Weights of a small image classifier: norm layernorm, trained on microscope photos of single blood and bone marrow cells.
Rows from block 10 of a small image classifier, named by matrix and row number. Rows with one number within an expert belong to one neuron, the router's apart. Each number is 50 + 15 x the weight over its row's rms, rounded and kept within 0 to 99. All counts start at 0.
After each expert's rows are labels from the 100 images, of 14976, where the router gives the expert most weight on average: "strongest on" is what is common among them; "patch colour" is the nearest of a few named colours to the mean colour under the peak. Only what is clearly more common there than usual is listed. The data: microscope photos of single blood and bone marrow cells. In brackets: how many of the 100, against the usual share in percent.
# router: router (model.blocks.10.mlp.router.weight, 8x384, trained with AdamW), inputs 0-127
# up: expert up (model.blocks.10.mlp.up, 8x192x384), inputs 0-127
# down: expert down (model.blocks.10.mlp.down, 8x384x192, transposed), outputs 0-127

# expert 7
router.7:52 37 53 48 49 62 59 64 61 69 56 44 35 64 59 63 59 38 55 18 73 40 51 66 57 38 58 74 59 32 24 52 42 22 81 38 69 67 45 58 50 45 64 68 56 51 86 54 62 33 34 64 35 49 37 67 47 39 60 14 50 47 33 42 67 41 75 47 64 51 48 46 46 56 61 68 76 44 88 68 61 21 56 40 43 27 63 32 38 66 75 41 33 36 52 60 42 45 61 63 28 65 56 60 43 42 77 39 26 58 50 36 53 54 64 65 52 27 62 68 42 31 83 34 59 50 53 52
up.0:52 71 51 40 31 63 34 38 46 33 59 70 31 57 43 71 49 64 30 13 56 59 58 44 38 57 85 21 46 63 41 47 54 36 57 40 61 28 50 65 89 58 50 53 62 49 21 57 29 51 32 65 50 43 33 58 74 74 58 46 56 39 46 46 76 46 42 62 49 34 47 60 49 63 57 55 55 40 57 77 50 46 30 35 74 67 64 65 29 29 52 54 58 64 51 40 58 55 78 54 36 52 53 36 34 50 36 54 76 28 47 66 61 45 41 58 66 53 71 29 69 90 28 40 36 46 56 44
down.0:36 40 65 85 29 32 35 48 50 77 38 53 39 41 20 42 09 54 50 74 30 48 61 40 66 54 44 59 47 43 44 30 36 28 34 57 31 39 89 36 42 14 44 62 24 40 39 61 71 59 47 32 58 46 31 13 48 60 60 37 70 39 42 29 43 65 74 40 34 81 21 30 45 56 51 59 43 75 35 30 59 33 89 35 53 51 64 42 38 57 55 43 55 40 43 31 46 60 61 54 38 57 39 23 50 64 59 52 60 46 42 47 71 50 55 51 75 41 49 61 31 56 64 63 28 45 30 72
up.1:56 23 47 48 73 21 63 45 53 52 57 25 22 55 50 37 36 53 75 48 33 19 56 45 37 70 51 45 62 52 57 53 50 61 55 55 24 21 45 39 14 49 50 50 70 59 30 47 35 30 70 41 74 55 64 48 61 71 45 47 41 58 44 49 57 52 51 42 54 65 25 47 69 59 37 61 59 61 46 33 55 40 55 52 56 66 49 44 84 58 35 54 39 48 34 57 64 54 36 61 43 39 57 38 77 39 29 24 20 54 56 53 43 12 40 51 52 47 69 56 51 86 81 57 53 46 52 61
down.1:56 57 38 51 49 38 58 21 60 60 70 63 35 37 56 39 59 16 70 57 44 20 47 42 27 22 69 43 36 86 81 36 49 71 38 46 34 58 44 75 64 53 51 63 52 54 47 62 41 45 61 70 42 62 42 51 53 71 48 71 60 32 53 60 23 71 62 21 59 58 24 52 76 31 43 51 50 58 67 64 42 18 49 39 92 71 59 42 23 25 36 58 46 38 52 38 45 86 24 53 47 30 49 41 49 72 49 62 36 48 38 34 40 71 48 48 46 68 38 75 48 57 46 71 32 50 66 35
up.2:46 41 38 58 61 29 45 80 53 66 54 53 55 25 40 46 63 50 35 60 42 52 39 66 48 49 41 62 47 60 58 54 53 59 59 44 60 46 59 56 55 38 57 58 55 51 53 57 40 39 39 43 74 30 53 72 44 50 41 57 37 49 73 24 74 58 35 57 21 16 52 79 59 70 50 71 24 41 69 34 61 46 32 34 56 50 59 70 79 42 36 45 53 58 64 50 48 29 78 70 52 21 54 56 57 58 29 00 51 33 46 66 78 62 67 47 34 74 16 44 60 53 67 39 60 41 48 52
down.2:73 64 51 43 59 54 19 62 72 69 35 42 27 59 54 48 69 61 23 44 59 25 57 61 35 45 68 08 74 67 46 54 65 14 42 50 66 45 45 58 24 68 50 44 79 35 55 55 65 60 73 63 62 56 52 33 54 37 63 77 93 62 73 49 40 64 53 55 42 36 28 35 44 44 58 24 51 53 58 60 71 42 32 21 52 53 38 48 68 62 49 48 63 61 43 41 30 56 55 32 53 22 47 59 27 58 39 48 38 72 54 45 64 70 40 37 42 48 15 26 37 85 34 22 40 55 35 45
strongest on: cell type: erythroblast (32 vs 14.3); cell type: proerythroblast (26 vs 1.5); cell type: plasma cell (26 vs 3.6)
patch colour: grey (63 vs 22.1)

# expert 2
router.2:58 45 38 34 33 77 43 24 75 57 33 41 59 47 49 73 33 62 69 34 42 65 59 33 60 35 31 46 48 29 34 27 44 66 42 52 46 63 27 35 38 43 62 15 43 60 45 52 52 33 52 42 42 56 66 53 14 51 54 28 59 36 52 38 49 61 54 42 39 63 40 62 29 50 72 77 34 53 44 51 84 60 39 67 35 32 62 79 35 49 50 64 53 79 36 37 32 48 27 40 65 36 40 53 49 52 70 45 78 48 52 47 46 46 65 53 58 20 71 91 71 46 46 31 56 46 57 36
up.0:20 53 52 34 50 61 54 70 04 56 85 70 39 43 55 17 60 62 19 27 64 54 52 63 42 51 55 30 58 42 64 42 54 33 57 73 30 45 46 51 69 55 28 70 37 34 37 51 69 71 66 57 57 67 59 17 32 57 64 33 38 67 71 67 50 50 47 54 63 54 82 46 58 47 66 44 16 45 43 49 68 39 12 37 24 46 41 37 33 28 65 45 44 59 51 64 41 54 58 47 79 50 27 48 49 84 35 40 33 38 48 46 51 58 49 72 33 29 53 42 60 54 63 75 44 44 32 54
down.0:72 67 60 66 50 60 61 60 62 61 44 58 37 58 46 57 57 63 54 52 84 50 74 27 42 43 58 57 66 36 50 41 47 68 40 49 53 39 48 48 62 66 35 43 36 80 76 26 56 38 60 67 35 86 36 39 54 41 68 69 43 26 41 31 14 43 38 58 64 64 37 67 33 62 52 29 38 27 64 56 60 77 55 51 66 35 40 49 71 48 40 57 67 75 31 64 61 70 63 60 46 34 54 51 60 75 54 52 69 64 50 57 74 43 60 48 36 63 78 51 50 50 46 43 72 46 52 31
up.1:57 57 59 32 35 54 49 34 48 51 83 56 80 11 67 23 64 54 50 42 46 58 32 84 53 45 48 51 54 29 61 75 51 43 57 69 44 44 48 31 46 31 39 54 58 22 25 43 74 56 46 20 14 38 62 32 40 57 36 32 58 04 35 63 46 54 58 23 54 58 63 36 60 51 52 50 55 50 49 35 51 44 55 58 51 56 37 58 56 56 67 48 48 43 50 63 51 30 33 66 85 66 47 79 62 64 55 48 50 30 50 67 51 55 64 51 46 46 27 53 35 34 45 40 44 53 54 58
down.1:39 47 40 79 59 60 52 52 63 38 21 52 19 67 77 50 44 15 33 78 55 46 57 46 31 61 80 47 47 44 41 69 41 48 56 81 42 39 70 54 38 28 59 35 20 50 25 63 49 56 47 55 73 63 63 59 56 36 47 64 60 51 50 40 36 65 65 47 34 37 59 61 62 51 36 71 29 27 63 58 57 51 36 45 50 56 52 65 29 59 47 50 54 63 62 72 52 50 73 39 64 36 33 69 68 50 23 42 30 45 42 57 46 28 78 49 58 66 33 60 34 53 44 41 30 42 45 52
up.2:37 45 38 53 28 53 47 71 68 66 64 58 41 44 60 48 60 36 44 54 38 47 33 48 56 48 48 37 50 52 24 72 45 29 30 37 68 52 46 54 56 38 60 47 52 50 52 50 59 47 49 35 35 29 48 51 58 39 59 46 66 63 06 48 75 50 73 56 44 38 72 46 52 61 61 23 46 59 61 55 75 43 66 51 60 73 21 39 49 57 73 23 56 49 37 45 53 62 71 42 45 63 78 43 54 69 71 52 55 54 79 52 42 58 38 61 77 49 45 45 41 39 84 47 73 50 45 50
down.2:54 20 27 52 32 40 61 72 52 36 60 41 49 84 05 45 50 51 43 78 48 47 43 42 39 63 51 25 29 57 73 36 56 48 54 51 20 59 57 62 41 43 60 56 45 34 56 57 40 69 36 83 56 43 51 50 56 66 57 43 45 40 47 70 66 66 70 54 38 35 47 59 23 21 62 46 69 34 55 58 75 57 56 71 80 13 32 48 52 39 34 66 31 45 60 64 72 42 40 39 41 49 41 50 48 44 53 57 24 38 23 41 54 42 66 53 54 46 62 54 32 50 58 38 47 65 43 60
strongest on: cell type: lymphocyte (38 vs 15.3)
patch colour: grey (47 vs 22.1)

# expert 0
router.0:55 48 57 59 34 60 37 30 54 50 42 68 33 40 44 68 72 54 08 57 35 47 18 45 41 55 38 59 39 36 42 81 52 53 67 44 40 73 75 70 44 42 55 47 51 39 59 60 57 52 44 42 34 65 52 69 63 37 49 79 60 76 33 47 38 64 46 55 44 14 64 46 69 88 27 53 73 45 62 63 50 39 55 52 42 64 34 45 26 75 47 42 70 55 60 39 33 31 60 36 48 70 63 65 27 64 47 57 43 61 30 60 52 66 37 74 27 66 38 36 55 52 45 61 68 54 55 75
up.0:32 46 21 58 70 41 30 66 50 39 49 42 62 73 53 46 43 53 42 39 82 53 52 46 71 37 43 34 33 62 04 55 63 49 51 50 52 77 67 10 59 38 49 53 65 34 56 52 73 41 31 54 59 54 47 49 58 49 47 59 35 46 54 44 29 51 63 49 56 33 49 31 75 63 59 71 59 53 17 64 75 34 31 56 16 11 46 33 50 54 51 44 53 66 67 52 40 64 48 39 57 53 43 64 15 55 37 74 61 50 40 60 56 80 45 77 47 71 43 47 31 61 65 52 17 48 57 52
down.0:39 41 05 42 49 45 59 47 47 59 79 44 54 53 55 67 85 19 41 66 40 47 61 42 56 30 70 54 48 56 84 49 74 55 45 64 51 40 60 38 70 43 60 73 37 42 43 46 44 83 45 35 61 53 50 56 66 47 27 58 50 68 44 36 46 72 43 34 20 61 56 39 46 36 55 67 47 27 76 25 63 72 62 47 69 50 27 45 81 27 39 31 45 52 58 54 33 77 31 69 49 34 66 56 87 38 56 56 73 56 61 47 48 39 56 45 69 62 31 18 65 39 19 42 49 29 60 61
up.1:58 41 49 49 54 76 47 55 15 42 57 65 44 76 22 64 73 18 51 45 54 51 59 50 58 48 76 55 69 54 54 41 61 67 38 84 42 39 76 10 46 38 49 57 61 44 32 43 48 70 36 42 50 48 80 27 53 46 29 50 70 60 46 42 64 78 51 59 38 78 46 97 41 74 70 47 31 43 67 52 32 38 38 55 68 42 27 34 54 09 71 30 65 55 53 49 68 39 59 56 55 65 42 16 55 34 75 53 29 44 30 47 61 35 81 74 43 67 60 65 60 71 50 23 50 62 51 44
down.1:69 60 73 54 71 66 43 32 53 25 44 46 33 31 50 67 36 41 49 51 58 43 41 42 45 59 56 37 48 32 55 50 53 60 46 34 43 64 73 52 52 42 49 32 69 37 55 79 61 17 64 63 39 58 37 43 71 33 47 49 49 41 79 66 61 47 42 40 34 62 27 52 51 56 49 54 25 54 24 47 56 28 48 12 51 43 68 45 47 48 31 53 51 30 65 37 44 52 38 36 49 31 32 56 42 72 53 09 47 48 46 66 67 52 83 20 62 40 68 51 89 33 57 40 29 45 43 57
up.2:51 51 44 65 76 72 53 53 44 79 42 34 62 35 56 46 43 25 32 46 53 36 61 29 70 43 65 74 33 41 43 33 43 53 36 60 59 60 28 47 27 46 48 61 55 62 77 49 46 33 47 72 99 53 61 63 23 29 62 49 30 44 67 44 70 71 44 66 64 69 51 29 66 48 61 60 53 52 57 47 63 62 71 47 32 58 33 57 59 29 45 66 60 39 56 63 25 24 41 62 56 31 51 33 44 49 50 36 40 48 36 32 40 25 34 52 38 68 30 53 48 67 45 46 62 48 41 36
down.2:53 46 57 26 65 50 50 42 51 23 71 54 61 55 54 43 42 52 41 83 55 69 88 61 54 27 46 51 72 41 26 31 49 77 47 43 51 29 32 27 47 43 36 44 43 50 15 62 79 64 45 29 31 18 45 44 67 75 33 67 48 55 40 25 55 65 48 37 50 51 33 76 36 55 49 35 42 46 37 56 54 48 52 35 42 38 54 44 37 42 46 39 37 50 55 45 50 53 67 56 67 59 33 58 39 40 55 43 84 72 71 45 54 35 28 51 73 50 63 45 45 63 35 45 57 52 25 54
strongest on: cell type: eosinophil (100 vs 4.2); smear: peripheral blood (100 vs 16.2)
patch colour: pink (77 vs 23)

# expert 3
router.3:48 67 53 51 71 41 48 57 50 42 43 36 64 56 48 21 58 67 35 78 43 81 61 39 65 56 32 54 64 62 46 43 42 36 56 69 54 34 72 36 43 62 60 57 66 49 51 51 61 34 61 41 87 37 65 70 46 52 44 45 62 60 49 40 37 69 42 49 51 36 58 72 76 56 40 53 24 54 44 60 41 56 57 70 31 32 11 45 65 75 69 51 40 40 47 49 60 47 68 60 43 47 62 70 43 16 23 88 63 48 54 65 34 57 51 76 24 43 56 40 29 56 39 72 32 37 59 29
up.0:35 44 75 62 49 49 58 70 54 41 34 55 62 30 53 48 24 71 59 29 47 69 32 46 46 55 70 49 64 42 30 51 21 33 61 43 33 51 60 57 61 30 55 64 74 34 22 41 43 36 50 88 45 12 54 42 42 63 58 95 51 60 66 19 45 54 56 38 57 65 56 35 70 55 46 63 51 61 53 58 51 51 50 37 22 40 07 42 24 61 43 57 46 38 37 51 63 78 58 57 52 50 62 60 51 36 73 41 51 20 57 56 62 44 73 55 47 65 45 69 67 31 60 43 38 31 32 54
down.0:86 20 48 72 41 57 33 49 60 64 38 70 45 62 51 40 62 30 39 53 43 77 53 39 51 45 49 51 18 59 65 60 34 53 60 46 72 44 44 61 53 60 44 44 61 74 60 62 66 47 55 59 46 59 35 78 50 39 90 56 46 54 32 55 61 43 34 65 45 24 56 65 61 39 51 54 46 37 67 25 53 67 62 41 53 63 64 45 55 58 29 28 31 41 64 48 65 51 44 48 33 69 56 30 27 34 24 37 57 65 65 56 83 36 68 37 51 68 52 49 50 48 55 33 39 46 57 62
up.1:58 63 72 65 52 76 33 62 44 44 69 48 94 42 71 73 51 45 68 55 79 39 44 55 63 18 47 41 66 41 16 43 68 40 88 50 57 71 51 50 48 42 34 43 23 55 38 61 48 39 34 51 63 58 45 61 26 39 44 62 36 21 58 69 32 37 63 47 63 38 63 46 49 34 52 67 80 51 54 56 37 59 67 36 47 50 36 53 40 81 66 49 43 35 33 48 44 63 35 48 34 51 61 46 39 60 29 40 57 25 50 63 10 45 60 40 50 47 59 24 68 61 72 55 50 72 33 56
down.1:30 46 45 39 55 70 39 61 49 26 54 80 58 38 49 40 38 51 70 31 73 43 53 53 47 52 70 58 39 50 38 64 55 43 53 74 47 22 50 83 55 68 41 62 34 79 71 13 56 81 44 42 38 66 43 15 53 48 77 50 93 46 49 43 23 62 49 43 44 74 64 63 58 38 43 38 27 54 58 56 52 35 48 89 53 67 45 44 44 45 28 27 51 42 64 56 43 48 83 27 41 58 53 30 42 67 43 63 42 39 52 87 56 37 53 70 55 43 46 68 24 22 34 67 23 53 62 49
up.2:44 44 46 65 41 35 44 33 37 49 92 28 35 67 38 33 68 52 70 34 62 38 46 51 23 48 59 35 52 72 55 75 55 54 67 40 81 25 54 65 88 11 63 55 54 67 65 34 45 51 72 50 35 66 58 20 43 48 38 75 48 44 51 58 14 46 67 36 46 66 53 52 64 81 73 39 23 63 37 56 56 74 26 52 31 55 58 46 57 44 62 54 36 57 39 56 32 26 35 44 45 49 44 62 40 28 42 62 48 60 39 46 70 37 55 69 89 62 51 53 49 46 64 58 30 56 39 48
down.2:50 50 16 58 42 54 44 52 61 71 43 39 59 46 40 46 55 42 63 54 63 49 39 24 66 55 54 60 67 46 55 70 55 16 54 48 38 75 47 42 56 66 49 60 31 68 58 71 37 46 57 72 73 60 49 53 74 65 64 63 34 51 54 49 79 28 62 66 41 58 46 42 37 45 52 54 77 47 69 58 42 50 69 40 19 57 59 66 52 61 48 63 50 45 56 42 59 65 35 36 16 61 60 67 72 52 40 30 42 56 66 40 56 65 41 55 48 43 54 51 39 39 49 32 70 65 60 29
strongest on: cell type: erythroblast (57 vs 14.3)
patch colour: pink (46 vs 23)

# expert 6
router.6:60 45 74 82 67 43 41 40 06 34 44 53 62 36 60 63 39 58 74 37 35 38 16 42 38 60 51 56 21 63 48 78 53 51 62 54 35 54 59 50 32 37 38 29 39 48 32 39 52 66 64 49 38 68 36 31 75 64 49 55 52 55 71 22 61 49 34 77 67 70 52 09 77 52 41 57 54 64 57 60 28 50 58 35 65 76 36 58 91 31 58 27 67 35 60 41 57 40 53 20 24 38 29 44 24 45 36 58 54 56 49 48 42 18 43 62 45 74 35 37 53 68 53 42 57 52 56 53
up.0:42 59 63 45 69 64 55 36 48 55 41 83 43 43 56 36 40 52 75 57 47 47 55 47 45 58 42 23 38 69 67 53 54 45 63 09 56 57 45 72 66 77 53 43 40 49 65 63 47 45 40 45 48 42 42 43 13 31 40 38 37 69 50 34 87 46 47 35 54 27 38 48 47 56 49 30 53 37 43 37 62 38 51 42 40 32 64 45 00 89 40 53 51 58 42 73 28 35 42 38 59 60 36 43 65 38 70 68 47 75 29 55 43 54 68 39 67 38 49 51 69 25 54 39 31 44 49 64
down.0:73 32 58 26 33 41 27 54 81 33 40 33 58 53 31 61 46 38 57 43 52 37 67 36 79 26 42 57 62 45 37 51 24 66 42 36 76 54 51 65 54 31 60 60 49 33 53 52 52 37 38 40 49 43 43 49 35 59 06 51 55 53 82 18 48 56 65 51 51 48 56 39 54 27 51 71 46 49 79 49 52 63 79 43 32 51 67 61 46 45 34 19 65 18 41 81 38 33 36 58 38 47 51 87 89 45 44 67 44 78 38 61 34 40 49 42 43 38 43 18 21 57 70 56 78 27 60 59
up.1:86 62 59 46 77 31 32 48 29 43 32 73 37 61 51 36 17 78 31 59 55 25 66 48 32 47 63 60 68 35 59 67 49 44 57 39 63 71 51 61 65 52 45 48 37 50 40 49 70 69 51 79 46 51 53 71 51 50 41 55 47 58 72 69 44 55 63 57 49 61 19 65 47 67 45 37 30 42 56 45 40 47 61 36 39 59 64 27 34 41 57 55 31 49 52 49 57 30 40 62 27 39 55 54 59 90 79 76 74 38 34 22 55 11 30 47 66 82 53 48 52 46 44 64 39 44 50 50
down.1:57 43 49 65 37 41 60 55 46 58 49 59 71 62 30 18 29 47 54 59 56 47 57 43 60 54 48 62 47 21 34 52 53 61 38 70 44 41 61 35 60 12 24 64 66 44 63 56 48 53 41 57 79 60 50 37 47 32 91 34 37 51 53 69 33 54 58 51 53 38 48 36 55 51 59 60 61 54 70 65 44 63 41 58 64 77 62 66 68 55 43 64 65 35 45 57 41 39 78 39 49 42 33 35 55 65 61 54 44 32 36 62 46 45 43 46 59 65 47 40 55 27 20 76 74 67 51 65
up.2:36 57 81 52 27 47 67 70 45 37 54 54 62 59 36 37 60 52 29 47 62 30 38 34 43 57 46 68 40 58 60 64 66 49 53 57 53 74 60 61 17 52 45 61 59 49 69 53 59 66 48 24 19 40 50 69 47 51 43 46 62 46 73 64 49 23 37 71 46 76 46 36 75 52 51 35 36 61 52 60 44 54 69 43 40 82 51 49 27 25 49 27 33 50 51 35 47 39 47 63 58 18 49 58 50 38 42 32 44 54 50 60 77 40 20 83 78 99 45 70 64 48 58 47 42 41 37 53
down.2:27 56 23 43 62 38 65 61 45 70 34 49 56 39 50 19 44 58 63 66 54 58 34 46 54 74 52 44 60 49 64 54 25 50 60 57 47 48 20 49 33 48 48 31 58 42 56 38 84 50 57 28 50 64 77 52 67 40 36 48 51 49 51 63 53 58 54 83 32 42 51 46 56 61 53 76 36 56 63 29 46 50 46 57 56 37 45 68 33 68 35 57 39 61 57 25 39 40 23 76 30 62 38 55 67 35 54 44 64 28 35 54 46 47 53 39 53 47 31 57 35 38 59 89 75 43 69 31
strongest on: smear: peripheral blood (99 vs 16.2); cell type: band neutrophil (26 vs 5.6)
patch colour: pink (82 vs 23)

# expert 1
router.1:39 62 58 28 57 60 57 73 53 43 41 49 49 67 62 54 47 47 55 52 92 61 45 59 51 61 56 52 40 39 34 30 75 56 63 40 64 55 56 20 51 45 70 49 71 39 38 45 48 44 43 49 28 64 25 51 55 57 25 65 45 40 70 68 59 32 55 62 53 54 23 61 46 44 49 56 62 60 47 54 61 48 53 57 85 80 50 36 40 53 85 47 49 37 49 69 51 52 78 59 65 37 72 58 74 81 60 41 20 87 71 71 35 47 55 79 36 49 78 21 52 81 44 58 58 36 52 61
up.0:66 45 66 51 55 46 70 29 60 48 48 42 62 64 29 39 44 35 12 52 68 57 21 63 44 35 44 27 79 43 33 44 61 79 34 56 34 78 57 40 48 75 29 54 48 41 58 45 62 52 56 82 65 43 54 44 37 49 29 31 62 71 35 45 54 59 32 93 57 16 44 76 52 52 44 29 58 45 84 21 44 49 65 28 46 62 49 62 70 59 32 44 55 47 25 66 50 62 50 53 48 43 19 56 20 33 64 54 33 37 59 34 67 50 58 65 50 57 63 39 66 37 61 27 08 50 65 56
down.0:54 70 54 44 56 52 67 71 54 60 64 84 41 53 72 53 61 34 54 45 56 39 54 47 39 40 70 30 57 33 54 52 55 57 51 81 53 80 63 34 36 06 58 57 43 47 37 66 47 45 60 35 65 40 46 48 55 32 28 25 52 37 34 31 67 56 57 33 75 59 39 06 52 48 64 57 53 46 72 67 69 36 63 28 38 57 43 57 71 51 52 32 49 50 70 35 73 47 81 34 60 69 48 55 45 66 61 33 40 85 51 60 48 78 60 56 40 48 51 57 46 29 61 36 33 30 36 45
up.1:26 56 73 49 52 38 26 75 64 34 57 55 54 26 52 50 65 44 52 33 30 45 60 67 46 34 34 62 58 41 41 57 49 54 57 15 52 29 61 51 56 38 34 70 60 49 73 53 50 41 50 39 59 44 41 61 34 63 55 30 49 43 79 40 28 49 34 64 60 56 52 49 26 65 20 15 68 43 67 57 37 56 44 58 17 46 44 53 46 68 55 33 47 59 50 71 53 56 50 61 40 73 19 17 82 58 50 50 76 31 52 71 47 32 51 54 57 44 46 59 01 40 83 59 40 41 38 40
down.1:39 40 27 54 47 58 21 30 70 46 30 60 61 53 44 51 63 63 53 41 50 42 54 66 46 56 35 72 36 96 31 50 33 48 72 33 52 33 66 45 44 25 57 72 15 59 35 46 28 43 47 53 48 52 23 36 28 60 55 48 55 57 48 61 18 80 41 43 46 65 55 35 37 46 41 68 53 54 18 27 38 43 59 61 71 39 56 40 60 34 28 60 56 84 61 31 49 32 48 35 11 21 39 49 40 66 53 44 37 70 58 70 27 24 62 32 56 64 62 32 59 51 61 53 65 56 51 57
up.2:52 45 47 42 40 42 70 66 65 68 34 41 31 55 46 23 37 79 49 55 63 44 59 46 44 56 56 59 45 34 36 53 52 62 32 49 46 65 66 55 54 25 51 27 39 57 31 53 49 50 57 87 44 65 64 40 46 36 30 39 82 75 81 37 46 62 45 54 58 49 45 81 39 57 32 58 59 29 33 42 52 44 60 54 64 77 32 60 68 19 37 81 56 37 41 42 47 55 70 46 61 23 55 67 69 16 45 46 15 54 43 29 13 49 42 56 57 22 37 48 45 94 42 37 47 48 57 63
down.2:35 44 25 56 66 42 44 72 30 55 38 58 47 43 47 64 48 34 55 51 22 60 80 54 53 56 50 87 49 77 31 54 65 66 45 35 56 38 65 45 53 71 57 40 54 42 69 62 78 53 35 53 59 65 65 33 46 71 25 57 57 71 50 44 41 66 62 58 65 41 53 70 56 28 48 36 42 34 51 34 47 43 59 35 51 69 61 59 48 36 47 56 50 59 46 58 48 44 35 35 53 47 24 81 88 70 45 39 27 49 68 89 36 43 38 17 34 86 39 35 37 40 33 73 42 53 56 30
strongest on: cell type: segmented neutrophil (47 vs 20)
patch colour: grey (52 vs 22.1)

# expert 4
router.4:53 48 31 66 54 65 56 61 51 51 56 49 35 36 54 42 33 62 79 67 34 72 69 35 39 54 52 56 42 67 66 70 72 80 19 57 43 51 63 80 55 39 48 80 32 71 44 42 36 62 60 37 45 41 59 19 65 61 75 77 69 41 53 68 40 45 30 44 59 72 44 54 43 50 60 33 64 49 42 48 54 71 73 71 54 57 55 59 34 23 15 61 66 65 51 43 39 34 46 52 71 54 44 16 50 68 42 63 73 40 48 61 85 75 36 17 66 63 45 46 39 61 25 64 26 52 28 68
up.0:50 34 56 50 48 56 52 45 68 32 82 60 32 57 21 45 53 58 49 47 63 57 30 48 28 58 19 39 55 49 64 62 54 46 51 46 36 58 59 91 43 36 44 40 50 60 69 51 71 60 51 60 27 35 54 24 58 34 49 43 54 42 42 70 68 60 35 68 52 34 78 64 63 65 42 62 40 58 45 39 33 35 61 59 41 50 41 46 53 49 46 61 66 46 63 40 53 56 63 60 44 62 46 71 80 60 46 54 78 45 56 59 31 45 47 83 57 61 64 50 49 29 53 32 64 44 68 54
down.0:55 54 72 31 33 54 58 43 63 30 01 08 69 58 61 75 64 59 54 55 57 61 51 70 63 50 53 48 49 59 54 27 48 41 56 54 49 33 63 68 59 52 43 52 67 58 71 56 39 40 52 47 52 41 50 77 59 45 46 50 63 64 54 43 43 33 47 61 24 35 58 42 65 36 45 55 59 71 48 52 61 34 77 26 45 56 62 52 40 63 51 34 73 73 66 39 62 54 75 64 59 71 64 52 30 47 53 44 63 40 33 35 53 42 81 48 35 21 65 43 65 41 66 24 65 27 18 57
up.1:58 47 51 71 73 48 99 28 15 53 84 54 35 53 61 29 51 74 42 47 43 66 72 43 49 32 55 35 39 40 46 34 35 35 35 19 57 41 43 70 62 56 54 53 32 45 40 42 26 45 51 69 53 39 52 22 56 47 48 54 60 54 44 56 52 54 70 54 34 50 55 68 31 80 42 02 43 28 40 76 56 43 41 68 21 19 82 22 72 53 53 29 54 33 54 62 60 46 30 58 57 45 54 30 55 12 46 42 34 56 65 71 37 48 61 70 68 54 56 52 68 45 41 62 70 58 67 68
down.1:57 23 51 51 58 43 47 26 43 49 54 55 51 32 11 48 45 64 53 57 41 37 48 64 85 34 57 55 37 38 59 42 38 52 51 18 53 81 57 38 41 52 63 42 58 34 41 45 36 67 57 64 34 71 44 45 37 21 45 36 45 45 38 62 49 79 70 20 87 60 51 68 53 72 72 48 33 22 39 54 53 37 61 65 60 28 33 25 47 53 38 57 39 39 64 72 63 61 47 28 75 51 38 55 69 64 42 48 58 74 46 41 45 44 63 37 24 40 83 27 48 51 31 70 74 73 30 46
up.2:68 62 43 58 41 75 58 43 48 45 35 24 39 58 66 38 86 39 23 61 58 64 53 42 47 49 28 61 32 41 53 66 53 41 34 41 54 50 59 35 40 25 62 35 56 57 52 55 42 46 71 76 29 34 37 16 21 72 65 28 56 73 41 64 51 49 63 52 20 62 62 24 51 99 59 47 01 42 44 35 39 61 46 42 32 51 61 65 53 58 38 58 60 59 55 38 49 61 78 30 60 26 61 22 46 55 65 63 52 48 57 58 44 31 47 48 65 52 45 41 68 58 68 32 56 56 46 66
down.2:29 35 50 64 36 92 44 60 37 29 53 33 60 63 40 45 44 59 63 49 26 50 43 53 52 55 68 37 57 54 73 39 69 38 51 70 26 34 33 45 47 52 47 48 48 48 60 61 60 49 35 20 56 45 48 52 70 51 51 41 53 49 84 31 39 44 47 63 48 59 59 65 33 53 27 51 45 43 37 72 49 43 64 41 26 41 46 39 29 74 46 63 52 37 51 34 64 40 48 35 73 48 52 52 34 57 58 53 28 62 48 54 69 50 49 62 54 33 34 59 44 25 71 52 18 50 51 50
strongest on: smear: peripheral blood (72 vs 16.2); cell type: myeloblast (52 vs 1.9); cell type: artefact (26 vs 9.8)
patch colour: pink (51 vs 23)